{"dataset": "retinal OCT scans (Kermany 2017)", "train_examples": 49215, "horizontal_flip": true, "translate": 0.12, "loss": "l1", "bias": "all", "parallel_block": false, "inner_norm": false, "drop_path": 0.1, "patch_size": [8, 8], "width": 128, "residual_init": "none", "lr": 0.0022, "shampoo_beta": 0.999, "final_lr_fraction": 0.05}
Rows from block 2 of a small masked image model, named by matrix and row number. Rows with one number belong to one neuron. Each number is 200 + 30 x the weight over its row's rms, rounded and kept within 0 to 999. All counts start at 0. After the name is the row's rms in percent of the matrix's.
After each neuron's rows are labels from the 100 images, of 14976, where the neuron reaches its highest value: "colour at peak" is the nearest of a few named colours to the mean colour under the peak. Only what is clearly more common there than usual is listed. The data: retinal OCT scans (Kermany 2017).
# fc1: MLP up (model.blocks.2.mlp.fc1.weight, 256x128), inputs 0-127
# fc2: MLP down (model.blocks.2.mlp.fc2.weight, 128x256, transposed), outputs 0-127

fc1.153,088,226,208,218,213,250,244,211,168,190,223,196,205,243,181,243,159,293,184,145,224,187,184,170,182,192,188,207,180,247,231,218,192,165,215,152,176,218,174,191,213,251,246,174,202,202,233,151,201,200,220,197,237,189,219,226,208,265,213,192,244,235,251,188,171,184,251,234,246,232,196,241,200,146,161,169,151,218,211,240,203,255,176,190,168,236,230,203,199,208,210,207,186,195,250,170,148,230,223,175,246,233,166,168,209,196,197,220,155,203,231,173,181,190,216,217,245,165,160,230,227,175,190,172,171,197,192,218,230
fc2.153,098,228,180,214,217,184,156,179,180,199,175,192,216,196,213,176,235,124,221,206,161,190,157,183,251,220,238,215,205,194,204,214,186,173,148,190,226,164,213,248,209,180,218,222,171,183,194,196,178,194,171,200,154,190,170,183,176,162,152,214,212,165,163,231,241,176,195,218,151,200,256,191,227,174,258,228,171,248,168,194,201,156,207,177,231,216,174,189,141,196,167,160,140,205,130,231,176,196,213,182,157,192,200,213,196,172,176,179,269,132,171,194,193,213,186,232,172,167,247,190,168,213,233,152,157,225,175,179,155
colour at peak: white

fc1.193,062,232,143,207,172,220,231,170,202,193,255,223,188,197,198,207,247,207,186,220,231,215,205,123,196,255,197,223,153,159,165,175,156,234,203,192,197,156,202,185,240,180,186,197,200,224,204,200,188,158,163,190,153,225,163,219,248,189,183,171,170,235,223,207,212,166,209,196,149,253,184,210,185,240,176,176,195,220,177,204,152,223,118,176,209,246,207,191,213,193,183,204,232,147,172,208,197,189,189,201,171,202,288,216,250,239,280,226,191,215,169,175,204,196,237,256,173,203,192,181,209,204,221,208,190,163,215,151,169
fc2.193,077,229,157,192,210,107,229,221,208,193,197,216,182,173,217,201,111,226,144,202,235,209,239,245,199,213,164,157,189,218,182,185,173,189,211,178,202,178,198,248,165,239,193,269,152,239,133,205,201,172,186,233,198,193,238,214,174,253,219,227,210,203,195,182,142,202,225,234,212,208,186,221,187,190,182,209,156,258,177,225,199,179,235,158,231,153,200,202,212,226,201,191,227,221,214,175,249,237,178,200,214,219,274,194,215,141,213,210,174,225,222,192,204,230,243,211,203,235,162,211,257,212,194,196,158,228,212,192,187
colour at peak: white

fc1.36,097,165,211,188,202,194,225,186,182,206,250,196,198,218,175,230,169,200,176,188,234,130,189,205,170,160,203,218,173,196,193,228,183,169,172,177,237,212,255,204,252,185,184,214,237,217,179,225,265,188,148,166,233,197,216,162,204,225,169,216,205,184,187,185,181,200,167,200,256,230,235,207,201,211,238,220,252,203,131,240,193,216,203,189,185,162,231,161,251,177,187,229,218,227,146,180,252,219,194,245,227,217,197,145,191,226,193,139,178,234,154,167,274,181,165,190,174,186,152,217,252,200,148,208,175,168,167,193,229
fc2.36,072,205,207,189,222,179,197,239,182,221,173,234,220,235,232,159,201,205,196,205,169,264,135,181,176,209,189,195,223,186,246,203,196,205,224,178,125,236,151,207,161,165,208,153,202,170,211,170,155,200,210,195,167,212,169,193,209,194,174,226,153,260,204,239,174,197,185,198,162,167,145,185,200,208,211,224,131,214,221,198,200,179,182,159,187,166,158,194,196,198,205,204,228,207,268,206,119,181,212,180,168,154,143,229,218,188,187,210,189,128,200,183,138,178,224,215,215,180,178,188,158,269,184,196,226,219,218,194,156
colour at peak: grey

fc1.211,076,196,227,203,184,231,204,203,206,187,161,271,202,222,198,190,141,247,157,230,191,199,143,178,263,188,183,240,204,198,198,243,195,182,217,187,180,202,219,190,120,134,194,193,184,160,199,224,210,166,249,172,195,197,178,114,214,182,231,213,225,186,161,191,168,213,138,174,223,215,215,234,256,225,167,226,216,160,198,207,238,193,201,195,189,191,192,213,201,231,224,209,218,256,191,171,195,254,162,210,163,188,195,163,254,146,200,211,197,261,167,226,218,163,217,190,182,187,178,133,216,201,147,186,224,184,211,209,218
fc2.211,071,199,227,224,175,218,192,207,167,211,223,191,228,198,142,218,196,190,181,235,188,229,167,208,189,200,195,237,208,238,218,199,175,191,208,116,211,158,216,201,196,158,216,188,181,199,215,175,200,176,213,172,182,168,234,267,190,233,203,198,232,242,251,183,159,151,147,209,185,225,168,144,167,202,241,254,172,204,243,221,148,244,135,248,204,204,210,234,214,232,214,257,239,233,203,221,214,165,209,205,163,251,210,173,181,219,177,192,205,223,206,192,179,138,161,199,175,144,194,206,199,262,252,233,170,215,192,181,151
colour at peak: grey

fc1.198,099,180,237,193,197,164,241,185,205,182,220,196,229,233,233,276,161,204,261,179,215,197,226,245,204,219,184,225,202,170,240,180,212,239,192,195,188,186,215,152,169,179,189,211,217,189,173,263,254,195,126,215,197,201,232,177,185,204,175,227,133,191,203,183,212,203,214,209,213,171,177,191,252,214,191,222,152,173,235,193,165,219,207,96,224,172,157,187,254,207,228,227,148,192,197,228,183,207,245,181,151,173,182,170,219,236,224,223,214,238,221,182,204,187,230,164,225,166,192,191,210,197,115,220,231,204,190,209,225
fc2.198,105,172,185,198,195,208,222,205,121,210,239,189,180,207,219,162,209,207,156,225,167,244,218,236,168,240,209,113,175,224,211,179,258,171,227,207,208,216,253,160,205,246,280,192,182,196,159,157,223,162,233,150,185,196,227,203,156,133,258,192,228,212,207,209,193,204,225,158,171,219,204,178,168,179,257,236,181,222,183,132,209,216,213,224,187,202,174,230,196,201,205,168,239,183,200,231,275,189,221,209,186,207,187,199,221,191,199,202,154,189,162,194,233,179,176,175,229,168,181,197,178,212,186,235,234,173,175,188,162
colour at peak: grey

fc1.190,080,187,215,199,184,216,219,198,225,244,212,132,213,176,231,191,249,259,168,128,212,232,203,165,231,180,201,201,155,205,180,176,190,196,182,169,264,209,132,186,212,211,116,190,195,158,195,211,189,190,183,197,162,197,184,214,203,228,145,175,167,186,187,214,195,184,206,126,193,226,230,182,200,191,262,136,238,223,186,209,270,261,158,218,192,239,239,185,193,244,210,192,205,185,151,228,169,209,183,213,200,220,200,216,176,203,240,198,174,183,207,226,243,201,235,210,179,183,205,130,203,185,167,184,198,211,163,156,191
fc2.190,080,206,194,276,194,208,173,213,210,211,221,171,216,223,228,188,222,189,201,218,186,161,211,180,189,265,209,206,225,175,220,236,191,172,196,159,190,134,222,238,202,221,234,275,209,177,188,186,199,196,224,194,206,208,190,190,179,235,252,214,212,216,210,154,207,226,161,179,183,174,136,175,176,182,143,231,178,157,235,188,128,191,201,253,236,179,169,181,220,166,170,186,200,255,191,193,243,135,184,216,157,209,162,188,249,145,207,205,186,197,223,262,195,134,199,183,213,196,183,169,186,138,227,217,231,186,244,203,227
colour at peak: grey

fc1.27,102,211,150,224,213,199,175,137,216,245,213,235,222,164,142,169,201,155,212,207,227,228,233,215,228,229,130,240,193,264,251,197,188,183,164,211,207,170,173,159,165,223,166,160,185,211,202,181,239,164,206,197,198,248,207,220,224,205,210,167,237,157,196,157,182,260,214,231,155,209,169,152,199,209,170,207,179,188,179,181,246,180,215,185,192,214,278,175,228,238,240,182,207,160,239,225,215,179,178,254,252,173,195,233,202,191,191,240,178,222,235,190,235,212,202,217,171,195,205,181,212,169,175,171,234,135,210,184,184
fc2.27,107,186,202,195,273,203,231,235,201,189,183,220,187,247,194,176,192,210,216,222,221,217,193,161,207,202,220,162,187,203,163,235,189,147,237,232,187,213,138,210,187,172,209,221,208,154,180,189,223,176,239,165,211,202,188,157,179,191,195,227,149,206,200,201,204,252,186,234,173,256,213,162,204,206,193,196,176,169,256,180,215,174,276,200,137,224,218,190,175,201,183,140,145,175,223,236,175,196,213,245,190,199,212,208,215,266,238,172,230,216,190,208,108,219,193,169,214,228,137,275,221,233,190,195,170,203,186,167,221
colour at peak: grey

fc1.129,093,181,179,178,201,204,132,214,233,144,226,208,175,161,215,184,221,174,254,148,227,165,213,184,210,219,168,190,153,209,167,240,180,202,189,231,250,196,163,218,202,236,138,156,153,228,141,172,158,204,236,200,182,181,177,224,197,158,212,180,170,163,217,213,169,181,175,206,203,217,183,242,193,220,240,155,249,208,252,209,191,190,236,172,213,201,226,193,229,255,200,200,200,178,154,166,194,200,207,194,198,213,222,208,198,186,215,167,202,157,198,254,248,150,167,152,143,159,252,193,145,226,195,185,252,213,196,238,202
fc2.129,097,211,161,168,184,227,220,237,205,223,186,219,205,237,217,168,227,226,173,165,257,199,239,160,142,156,237,233,238,210,253,202,166,229,175,218,223,204,184,211,198,234,191,184,184,237,214,165,230,145,155,222,240,150,145,163,226,234,144,174,227,217,135,168,220,182,229,228,222,160,216,222,219,205,173,224,184,180,152,170,221,161,179,182,210,207,238,177,154,213,178,182,203,153,198,180,251,195,212,198,197,203,195,197,154,150,205,161,210,226,228,151,204,218,244,198,221,263,161,182,217,168,243,195,202,211,171,167,173
colour at peak: white

fc1.74,114,205,224,162,223,137,196,163,243,210,223,197,163,182,207,189,173,191,219,87,292,230,224,226,236,211,207,222,152,220,193,233,230,225,160,201,215,190,225,134,206,196,192,189,175,200,196,184,221,172,157,227,193,174,216,192,217,233,201,238,171,174,220,213,199,185,132,196,235,243,193,183,168,205,230,220,235,216,161,222,194,227,186,170,224,207,194,226,249,189,215,213,155,181,218,221,189,198,144,239,222,183,185,179,171,189,179,222,160,252,199,173,220,230,217,235,148,241,200,184,179,198,133,171,217,232,164,223,180
fc2.74,105,207,190,176,262,213,201,229,219,176,175,175,152,215,236,157,190,226,171,137,199,235,199,240,189,155,224,169,194,182,219,176,231,243,190,224,168,236,203,221,173,204,231,143,197,221,212,166,183,142,176,241,184,232,140,163,211,207,176,184,195,137,166,229,201,177,219,167,244,208,228,204,199,178,262,160,143,145,219,190,229,210,154,186,212,145,228,202,227,197,189,206,226,211,195,261,173,203,238,174,222,227,215,219,193,201,211,279,189,219,177,219,187,229,229,237,169,177,183,152,227,164,195,177,225,208,208,217,149
colour at peak: white

fc1.206,110,195,186,187,205,229,207,151,215,184,210,225,197,165,218,200,202,261,232,204,176,182,185,221,185,138,218,237,181,217,223,177,227,196,244,172,213,192,166,242,257,162,213,197,270,212,179,190,191,240,204,175,207,171,189,125,224,190,260,237,189,200,179,188,207,187,172,226,148,122,202,181,202,252,198,178,206,220,248,144,172,259,216,162,237,229,206,181,215,149,188,220,216,215,180,239,245,182,183,258,166,195,177,192,232,209,185,230,174,220,188,228,228,162,167,184,183,148,192,194,149,134,215,199,238,171,192,198,189
fc2.206,089,218,178,245,209,247,211,249,246,243,147,238,191,217,241,204,182,161,163,237,241,269,226,218,222,243,230,166,193,258,214,181,200,211,202,247,231,205,170,170,204,216,216,202,211,225,240,177,206,171,202,193,250,199,228,224,192,130,202,243,177,177,259,251,179,251,197,233,167,182,214,195,195,162,176,179,189,186,226,192,185,129,178,152,193,202,162,196,187,127,233,189,203,214,170,149,190,171,216,206,182,227,210,154,151,197,217,218,200,198,228,154,184,169,223,186,246,219,166,192,218,217,160,194,194,216,217,202,235
colour at peak: grey

fc1.108,083,172,125,225,170,215,196,254,155,240,178,190,207,192,197,200,203,152,170,231,221,226,226,174,166,233,261,226,199,230,112,235,221,196,199,158,246,179,241,235,224,190,221,209,184,194,143,189,186,180,227,173,188,204,196,200,157,186,199,224,175,213,194,185,287,212,147,212,215,176,222,193,213,211,226,208,198,213,142,224,193,225,191,171,193,219,148,158,159,196,225,238,233,200,160,207,232,175,209,192,171,178,244,198,213,197,218,217,153,188,152,213,220,119,229,160,152,167,186,195,210,176,189,208,234,246,186,209,200
fc2.108,076,238,211,150,223,172,164,200,202,172,211,234,205,217,225,164,204,251,199,201,188,226,208,247,208,227,176,238,229,152,226,170,214,181,215,212,173,219,169,191,130,239,162,211,200,245,251,251,191,195,169,218,229,151,232,162,222,205,150,181,204,214,208,264,134,165,245,219,139,204,188,175,220,170,217,203,200,176,212,223,226,147,232,185,217,233,209,248,231,216,184,211,251,138,169,168,181,219,175,215,223,166,159,193,197,182,234,214,238,188,167,167,212,232,183,188,213,229,235,197,173,247,218,168,200,224,258,231,224
colour at peak: grey