Weights of a small masked image model.
Model: norm layernorm, activation relu, width 128.
Rows from block 3 of a small masked image model, named by matrix and row number. Rows with one number belong to one neuron. Each number is 128 + 32 x the weight over its row's rms, rounded and kept within 0 to 255. All counts start at 0. Numbers have three digits each.
After each neuron's rows are labels from the 100 images, of 14976, where the neuron reaches its highest value: "patch colour" is the nearest of a few named colours to the mean colour under the peak. Only what is clearly more common there than usual is listed. The data: retinal OCT scans (Kermany 2017). In brackets: how many of the 100, against the usual share in percent.
# fc1: MLP up (model.blocks.3.mlp.fc1.weight, 256x128), inputs 0-127
# fc2: MLP down (model.blocks.3.mlp.fc2.weight, 128x256, transposed), outputs 0-127

fc1.126:179069106058132074107147138151162133142163152121136171125197171131173144173133127128144105152138117114102137083140164153140077106110124161102105170158111168135111178143193126092152155067132072112092151134091078141119188147134145069158124102167095124133173160114065127110183174114146203094104089148149157084103164070105125089110115097089059123101119142126137099130097140180138127134145
fc2.126:105126076145119130159149139186111146130102135158159125150103130126152084151059140133158154117090121204098141098140117152155129163130151132133150104136109091165156115110095107169192147125196066156099039131150182133140110092114118084121147095122077124150087134179064079165133085165118159146149147050103128101171169134154150095111139117120110100182064089175114144130119131203120089127167
patch colour: white (90 vs 1.3)

fc1.151:130029068174166099093156125135117213126147103105136131102139118101113134182085147130144126172099129107142150125162094092146099089108117132132132097117107102113137116174075159145127090149133134102099133114125111158151130159084171116171058135155171126126144128068127129049138108092125160165123132086057187111120151121017137122131121127163123185105127095147175081154124175121093130097170
fc2.151:130114132098124089135114139119158183117082182191188124157116105107107133110097125130133114043101105113129123104179110082105132124092082158129102095065147136094102135117127098106143088131161097123094206121147141126152116179092075147133102155109099137115194115088175155128128131165166180201146072128108104184118120122111131127092121072177121146107206159178153191080124159094108122117171
patch colour: grey (77 vs 26.3)

fc1.71:022049080123120104111107107158141096157128132135158063159184072072139104150180133114156060101158139139119166185171168093163111169095116130121097121074163111146130106076148147127181085160167162138086166164147109107106119119133127153115156145148117113159132113098136129148110147141126123169134164070141127152116129143132097085205107069158172055138164103119103150142111160143137112101105
fc2.71:023080105072078138131156125097116146126153185141136120113099188167119129101105121139067190133123127135119055096084069167064176135168150076144146095134096134141104144139089095084117148104079096130160067130128155167148156166100125110141120130088122141156057143134136157170142143058106165108131136170101089127105148154155130152082161170135053132136098137133135155125132096117151144147158
patch colour: white (95 vs 1.3)

fc1.119:108046133165118096165113142132142170051051169102093153126181113121144118180141168150118144118175124090153110150187138137138081114099130068111143120061131158120156092117182142154135081166116111141118145129143138169099152139111143087159164149086131127105119144121145126113108161073147110169128137106083118162189142176136138151206158049150098130087087072138113076148065154159108115140124
fc2.119:049095106106103169152131188141187141166159156200172111115102164161119157151150131087133155137147127130116076113128108152166132148128107070176151133228091160142078173086126113082202156105122108152106136115077138136087118101100172135083109152168155168147133123148182093105135089112173127086105149097143091091099130110121122147176137130154160108143120133093154139108182075120188093110155
patch colour: white (61 vs 1.3)

fc1.186:134098148122143147102123084184162097137133162095104132111169110108138087130078164107109079161090132122067140064170100137117120149153124114125167099101121136116109144094120168119144064179135042142075159168103118108123134138069133123135162185115040140114131103153142130109186132165154140142131113124104135151136126081122098153200082156184123138201067152136072133111112095124127189070086
fc2.186:142125124065098121142168146079128095099148150145157116097132165084122151163049166172164167168116065172155102138105151044097061115087135140081133132169120111093109101106124101121099130128164099091175154170187132175127156116093093142170102141090160086200114069092121190099111108098111106085121122155166146132159111103129119132129142071133136128105106157051160124117133140155122087092160
patch colour: white (95 vs 1.3)

fc1.6:137140072091115144095163123134097134123135116169131110182138100129129156120085118083131119068156137068145123105147132166089097119133145170146110144152124092097135172073156160166105127158162104085125196131157113188165121212143177099167082170147150177108116157134112126105148149121167120144160131141121166108080202076138114100155152151052099131058134105190146143105176176091177137094095
fc2.6:138122141124153141099163104084122168145131077140145133116130149096125198150155163067159139099104088132178142154133063138090104125142054148111146084147197120127169089133179131127146145133150069158148144203094142153126097112132186141148141163023153085080109138132118087172136105117167130143111179168121099208097105156117090156145103145123127142192123176116167132142106161091113109110169
patch colour: grey (67 vs 26.3)

fc1.182:127147107118164147115156121141110150087138104113141129104174141179147177138063155152156114123152159105125126112142127110149085115155098125057130111112108170133098142127149151157136051109161126019039131123037088117057107120140136116134107113153203143154083154140216129129060128133098148169157149169151101127150106082106123165169150176157147142147098114100104132154117129095151119159100
fc2.182:122164131182104186151141126169065139197170101164111107108158152179088148173068175145133064149163174170209099115082094176120172125148136090158090089101159154089160102107077094151138116141122172106132150123131069079077132107098136130097141148127142121141103198135116168134078114109126140094125136103116179171133109142123150174090115080112153095113097148131158084161102111148105093107094
patch colour: grey (54 vs 26.3)

fc1.89:193148131103142124083103128122156114072081050143146131183139060120128124175093121133174101174136127149088099098142135104135167080105122130108075110107168173118088114102126106106149140169144122172145148093147079158134145122112117126147136226127054129143150175139154096076170152180144107179101190125088122089119140076156162159125128196141116074114128159146146171141155143173128171096108
fc2.89:137201142157076104094106120118123092118154121123112170142157093140124148107150118200155156195201099133190122107135094127124117163104128175116124139152114093109116192122163146078069145134068088088111126162111165109129167068156102136182090084150117138130129112080107108105129119118066113091097132088207191102146168129121145151064156158113135131090074172089149162152138095092159110116139
patch colour: grey (98 vs 26.3)

fc1.154:111141197093124194156087122161153131157129144089090131139114109143126088127122072168128112128172164145123124128167150079124122053120117125209124070107052189147108160096133140092152094127145142073117107156151111134089134123201149110090100118128112199217151116119183142116140163109089110126166109130142151165163116074166139112093130129116108121065143144148136093108133144189134127099061
fc2.154:161139105052106117093177139110121105076124092141108106124125190159178119072163115120091098141139075168128117126098150150087117113080144048114153129193167134139106131125127144101146081109117087161131086092102119160153098135078164163105165136124114096132176169091132120156212092168123182105086172123114078150136114094138119155125204096106169091077182143085106101152102111112135149153167
patch colour: grey (54 vs 26.3)

fc1.62:183126196115107162081125137172102083059139128124159157167136126181142106136171120139104150134098138141142165085053132124059171134175092124190066145110088131152110147124071206109145112128131106083117141145143127112174139097094174155102109163149167107138136153171094162189160120139082176087125177116159158089147135160163120117137093110085062113127123091155120146134084151158077151105131
fc2.62:180123105165137123120117072134137159139124147129148108207157185116092098140165135116144130150147072078149119105160083093157120139145108169116106113171147157092098133109144155207151172097130108157125115126156103140065173122237100090118095129145121190147156122132091097124166103171177077143126101094130081115092132129100134196068122187092127146119112137057122129131106148073095114094103
patch colour: grey (94 vs 26.3)

fc1.239:122140117156152150149127110056121161167097148153127097166167122158120172043110086159145165127097124121120127109053149176088141073169165105197132124120148105172067091117165097162134102075085099089155127150093148149124067141136134151140093168183119173102138178106097113095150057128155126135130140113085163120152171129131106145104122060163143140138100056077142107142137153059108127109131
fc2.239:125111143145089105113130108115090132070107108076073136084153165160070162158100123116187083099088070117140135135151104108103109098093100161071087099130107095110118085169168132150152170122111110146095188175192081130137098215136149155204182109141144126118125165132158116148150124120129081144147103164119135142113117142149129132111100163131116132126158224144110157078203176110176132121141
patch colour: grey (81 vs 26.3)

fc1.171:124097152116135157099045164112135136111077116085163111125152127146107146095121131139150146072195119118149133140166108154133130065168057140143136174127166163123101100153141169108147137145145139131171166089131133182149118142093149150154123084130062168162107175082135133117081135171142219091154112166102084133136146070108112154166124168121144014083142119159108076134149184114123129114100
fc2.171:150114148187155157094205124112091087153181187087188113151134152143113095137170138049133159075112149164075149135129201173136199169179159119148107125090117125177133191087138098152151127135114118081100187123113148105103115153103151085108128103100150119137147112141060135118149161093118091159137142109190089061090102131121139136066121135116094110169123099111118134117141105159123171129159
patch colour: white (27 vs 1.3)

fc1.88:117150149145224126119127124128063112156105087085149130164118099119178108071096087132148217118181150150144113146128134072130109168105140093145142170089088126159138134140117181117127161128064117113116149114118113103163104109084144098112134162155100123164150160103184131130161159102064179110109136190051086099205140154126156136103127137173095141147131174119110063168099111152104111095163
fc2.88:178129135105132186179087112149089142111160082074155129152114188094052154062146117106146125165133091125198111157140082095141070129128083173081154158150160155128185107105105107126110126161134085187124169137104157131099142106163146113142130126087160085091095135161133117197128152166184097180108169164109066127148129147174134131131140160065115117128097159141138135117121182078111080109148
patch colour: grey (84 vs 26.3)

fc1.74:131099153105155084130077162167159132055165078122159171047213084136162112146156144165193124123165065166125179098114148134124122129125145129130171084079089145080151134170168149188098097093160104112131114136104140112115088118114119157095141148187114089150150128163115134122127165197134168099142123168114186066135103146084094096114117141060139115129074155114103164132104132121110130157143
fc2.74:113183124095104138159180072124105140102098093107082157140058130148079177132076149092121145153141175148163092172066130118175158105120128149150144096148132130179164128131169067094117191064101166111129152160118094113193154059179100110059109133109123147113153127079139123148172132093149173110099137136093140140113173134117096080127069140122127142083148138147182077170140140145125089152153
patch colour: grey (58 vs 26.3)

fc1.223:099135131117119094170156138111139199153108109160153153094095103149084133167148132145160134126103141126104127176151128177109150044173144192166165145150091125144186099149121155101082074135111114124107141160093164099158160091174132153106116120168058221140160131074117098139076143076148133078184103167096132074082102150113197132140107129157135134138153121124067170066109120149124122116126
fc2.223:153081134160144101138135096173113147077090148148119133110129116122137111068115125115154148111141117125167149166087149120080119107095158079068090112148159101080104098114181133180143134111112069111131130168164109180151089155108173084152159149157136068140081163141194039146174138094109118126145160120134151073177174158090151154098106167143145100100103140185115087133194174106132158198109
patch colour: grey (81 vs 26.3)

fc1.231:081188163140184150155138165123129154142139149103150172062151111158085145094099131160139153163109109089095141119087070131082152117149089104189129141100141174143101157103166119103127155109123178080135141112099061148112124080128144153163154146155093177159149080179155133097125197161184153109107144123141153142065187098165162107131092205143137131125176136125040142129159132097094109105124
fc2.231:093065160086154103171145127124115186149151166135105089118124182137117168156108121085124082084196093063136070092120139111136149113147191089103148059170123124164150112135149166150143172028105175106140077095168119112143210167105168110100142112085112151098112144153145104158113151176127141124098147088101124120146118142145134133092164100140177068156108117130073104159128141127103136104093
patch colour: white (59 vs 1.3)

fc1.34:134154108101115129081119099111177111154136106044153161194228121151111098098148141158162127098145117095111180114121149167111064104167137154106099141122094190110087103106107159098157132114080137107143109093138110130095116115121146124132091133118117101154156138107151188160111096130087149060137150159062144152150067123130172198124110107123100113125227106098111130156061144142133115128191
fc2.34:138156112163126148104152118128164129188085115138115150134075106167127091154145167100115141047167104170169102085100096110123123099120145136100209119093146088136205092172169116061135104183163103146155076111156134120082152171074155159140096110105083114112166127143118071145127143163124072164102126077143108149125089139127112070154154130133152119142101164093129131102224106110088161099102
patch colour: grey (68 vs 26.3)

fc1.175:148173101164142189130150069136087114142113171090104214116108158162136088103083170109142175102128131134113090079132114148107110176119166074097124076140132191070068188085100141132121099106142084112157158170077121108140137096147153143125069165086119117086138094161156082144086135190108103181137143100130116168096148156096122136174135140140127130157161136133036164124118090152120107122117
fc2.175:103195113128147066111155143184141148147119120148134120187153100164192127095171123122123107046099172094114191174173075086087171145122079141056099120117127094189109133133100161151118152107084173203146053108140132107163116147165121109161160125176123092104135152144128128152137176123109155153099182103084122107111162117113122148100128113124128146075162060143145129153139173138159130128082
patch colour: white (92 vs 1.3)

fc1.214:156091121150118129104151097103098102175160123186121116138162134153122089146082148181147119179113144115124100110139089142090109119147098108083133094144141125154146150150141129124165132144116100096147136046062216145138151100146123118127126088061114185153157127177165076128189103104166166156156093151078143159199115130106118190101137116126059117141087049167092115166095094144163155178124
fc2.214:096152189148186129126100086106114098146134122148177148057049100100099162109141148046157144097156098111126116113162155196090134108153178154167115087120116122101099173089109107168091106196145155131102200116108106131120132148082182100186133113174156149102137122095148118132115162138118208093167081159096144108142084098114138137155092124111086148102109147197129118150177151130138129108110
patch colour: white (33 vs 1.3)

fc1.21:124151103132152179089154123154136096148150127144072112145173110134093160124163100135143164085077125125141113099125132170118167116196068185107151160147102141133134146136142149142054087192110076057097136172119139114161137062151129119148141141138041157167173154077147128139191160174171104096156116124121113155131143089168167122112150089099105177077101115165116090167144117169176103126076
fc2.21:170135120206158058104119161091130138115170157097151101162106137199104154094057072130165058089098119152124128157146220151164088186136137141154119152114188143150121139115183122088129152137201120164179137140136134154127146127134150136124094143112151135107071183138121126088094144099149112124116147136134195091137116115081162154115084115079170134141144202086128126113138088148129105093127
patch colour: white (100 vs 1.3)

fc1.245:151122148078204186114128119137143167169120172089089147137153022136102173162129151113153127132130139113124118106114131135117087121205129129141094148136159147158122104121100132124158085131131066154106154162143074122107173038144195107075156149087072123122177159140137131113157132164181137125136111100133123177157093111098138180155142163096155144102131079162106039134081092125129138141155
fc2.245:126100072186127128131163124085175146062136126108057106113153188131129148096085109100127168107180134105095018133093151112095134092115109158171098164112150151125142156048079137099075139138135136142145161100158150164062131071096160126127190179110136148179109133123132131176151098118136132098134105160141137139116139178087146151165131109136145143102126123102206144135136161144117063134080
patch colour: white (99 vs 1.3)

fc1.189:121098105079170178158136126104105106104158192097177136069136088113174117085084150134166114194176104118111113128129119158142126056132158104117094135103163133037119111173159117126101112067065107115070086099145142153090122114149133135155109127182139115105085135115124114082116140137198148049120130154099139109120102118138091171102147108136055101182144130120130109188114161178144154119169
fc2.189:131114153109121136173140148083097099130110116114057152130121193125130101122074176124111146176153155131164109053128076122090083192164123137130137131126156079093120140075058123077177153193164102091113166115101055054127073151116142173100132094126102133169108194094104101101122185086169125174090097124143108133132139125132127145144098130140180133168134177115089153137079121148131112156125
patch colour: grey (84 vs 26.3)

fc1.149:224237153201147104117117078130145147126118117129130075143129063125085100145144132125147106068185077191161154188176122116174138120150139171124137141093164104118114145091190135139163084163141123160134159142111126118160128091139091106135091123165102096119157133047145110131111157175140092170136150135108131151123100102098118143133142164119163104123202096138129185151132180146148114122108
fc2.149:242203170083077154119129164089137131090174085118123163116121170126169123091101123090104122143126188116119122125086078131118140083095092112108092165135099163133150151181098149135057154101121080041157096084087132103142086144105164125132109088112123163087110115147103140093160117097094164124111093138161147090137140160123130128098100105121090181100038113159122099127143122127104124118158
patch colour: grey (64 vs 26.3)

fc1.150:145044116106168160158152078065119099137139128160110086053139099138172109141094129095127103163123161088103111099119074083116069153154112174125113079123101088172163134150191119109125123138144063100149070134138119126173104135097094098155144135146124164126165104126160171139162118130106131157149071118160111102144111129103041096199091136161102202126130165123130144117116165096094134087069
fc2.150:171094120179109106199083130149106118132140135161165082117103144105124128155108137126148077154145121161103060078091118101168105148169157128140149072067175099144131118090106113115140153129184158129069144112114120115201104205118151169120135125097098164063081175112134129173129204134162152128116130150164107155163156119118106136123165119122096101165063090159058166129181139129126160115072
patch colour: grey (72 vs 26.3)

fc1.168:065119143104130180145146115140161169138131100133191126126168144089135066120110137087142124118142115147144146121155104109156138121190123135191179149197136142196114175162152115130139122158101139123094103170090107089108083182103112118158160182087110125152130085138061104070102142142090138100151090157078073150145091090134115089094064068108093121153107052094157182103139136117159138150171
fc2.168:117092127113156153042095080085079158105172172123105178126108127070123157189131131134121096128141094117103120115103095175081159167101156135128115095115089202153155079134073135112089123058111183096111099059147107162151134207137188154132114100130159191161148123189161103157134148113128107097122132132107134166152116163074121081088163137132108146139140137183091095157147157124138133099141
patch colour: white (57 vs 1.3)

fc1.129:121057163104108127141126151126204182173104142108134093168144130140135094156142131139071107114146155086130136207145177154074113136078139107093108180135148170168116151108127039113144084133051117116156075105135195093108146107110132126166136138154187125130149090152158144085105133068130127145152167058070143151113097100163141124109057152116144160082162125108105135128153116118126078150131
fc2.129:169113131175135144191155074163134149112116105104073186186119191135085109132108138157139123129145100152099149171110125092168103112136150145089099134158108147103162129115071095117118056106052131102122178148076174124108175096097114144147120140095204164114162041126154108097192174153116101167093164177139140168089149127091107119093191138116123133109109156106102149098155086126126159107121
patch colour: grey (67 vs 26.3)

fc1.221:119138145136166129148140102144137130107153187164192158130081086171063152159150174123117142118079160130114107112130141154134148100118083149114111083126153208090107087108189143144099171123127133077074109097118126106197089082106121151158159059149141177145114096184127128173110108136086162118138128070126176110122111167124154152127121167145104040153138101170098158115117091130185060085127
fc2.221:128116171155112127140135128146096060102126064126111176116117150072156165168163094182166186178131141128126135171154133135077165151113113140112092168089112100196119173092089103150133090089158125134077129073153175197167175145174112133116077132106088137143165094128071126129149143156110152109140111137143139155158161163104121155109129088175144137120081132125174137219114050171131154125150
patch colour: grey (88 vs 26.3)

fc1.166:090138154109155120139105133156150110115181158106154144174101078130147097151182143107122117100103126144120153136108146109121067062149123136087131061062167084161147076149148108168121132137144130120120142055117117114098156077086151112098072093116098121155169112158109142171182150152139118117091087136131144115159125157085071074156198098199066116099127064164147151099117068120069093150113
fc2.166:106120144116146143108163110134105119128075181171146106159108122128127154179101135155094061119113094208136122146135109090059159094115081085131149129193056073090111188174186150135144181123159109099136105104145163127131120099150091117120143130111071142073079104133132156127119157117139129088118173085118152092075148114147058110105097165144173145130143154146126140140071125207136187089145
patch colour: grey (75 vs 26.3)

fc1.162:189027143128114110090148119121196119137082073085097139119141105133150097133062173099146121119105102099092137072144099116099087132122136115076135099137146135148102110083160140131163099121102064134119158124092115150131095089089107106163199184150130109179126149123126139165112175148112164149123113128167145119168201056105179135167110122187130152218091116115103149119105101161120129103111
fc2.162:127139145142135170148166129131170130148138107116145109209118191148077118152174135122128161172131087208172109135097106118156127114128161192119102143109125122049122091107152132161137074160073146129102134123182139109149148060103151097150128166148152133102193082115144124075128102148124141081111131166146115184134100157136056153165114079120174148045114157082182158112132125092143181127157
patch colour: white (98 vs 1.3)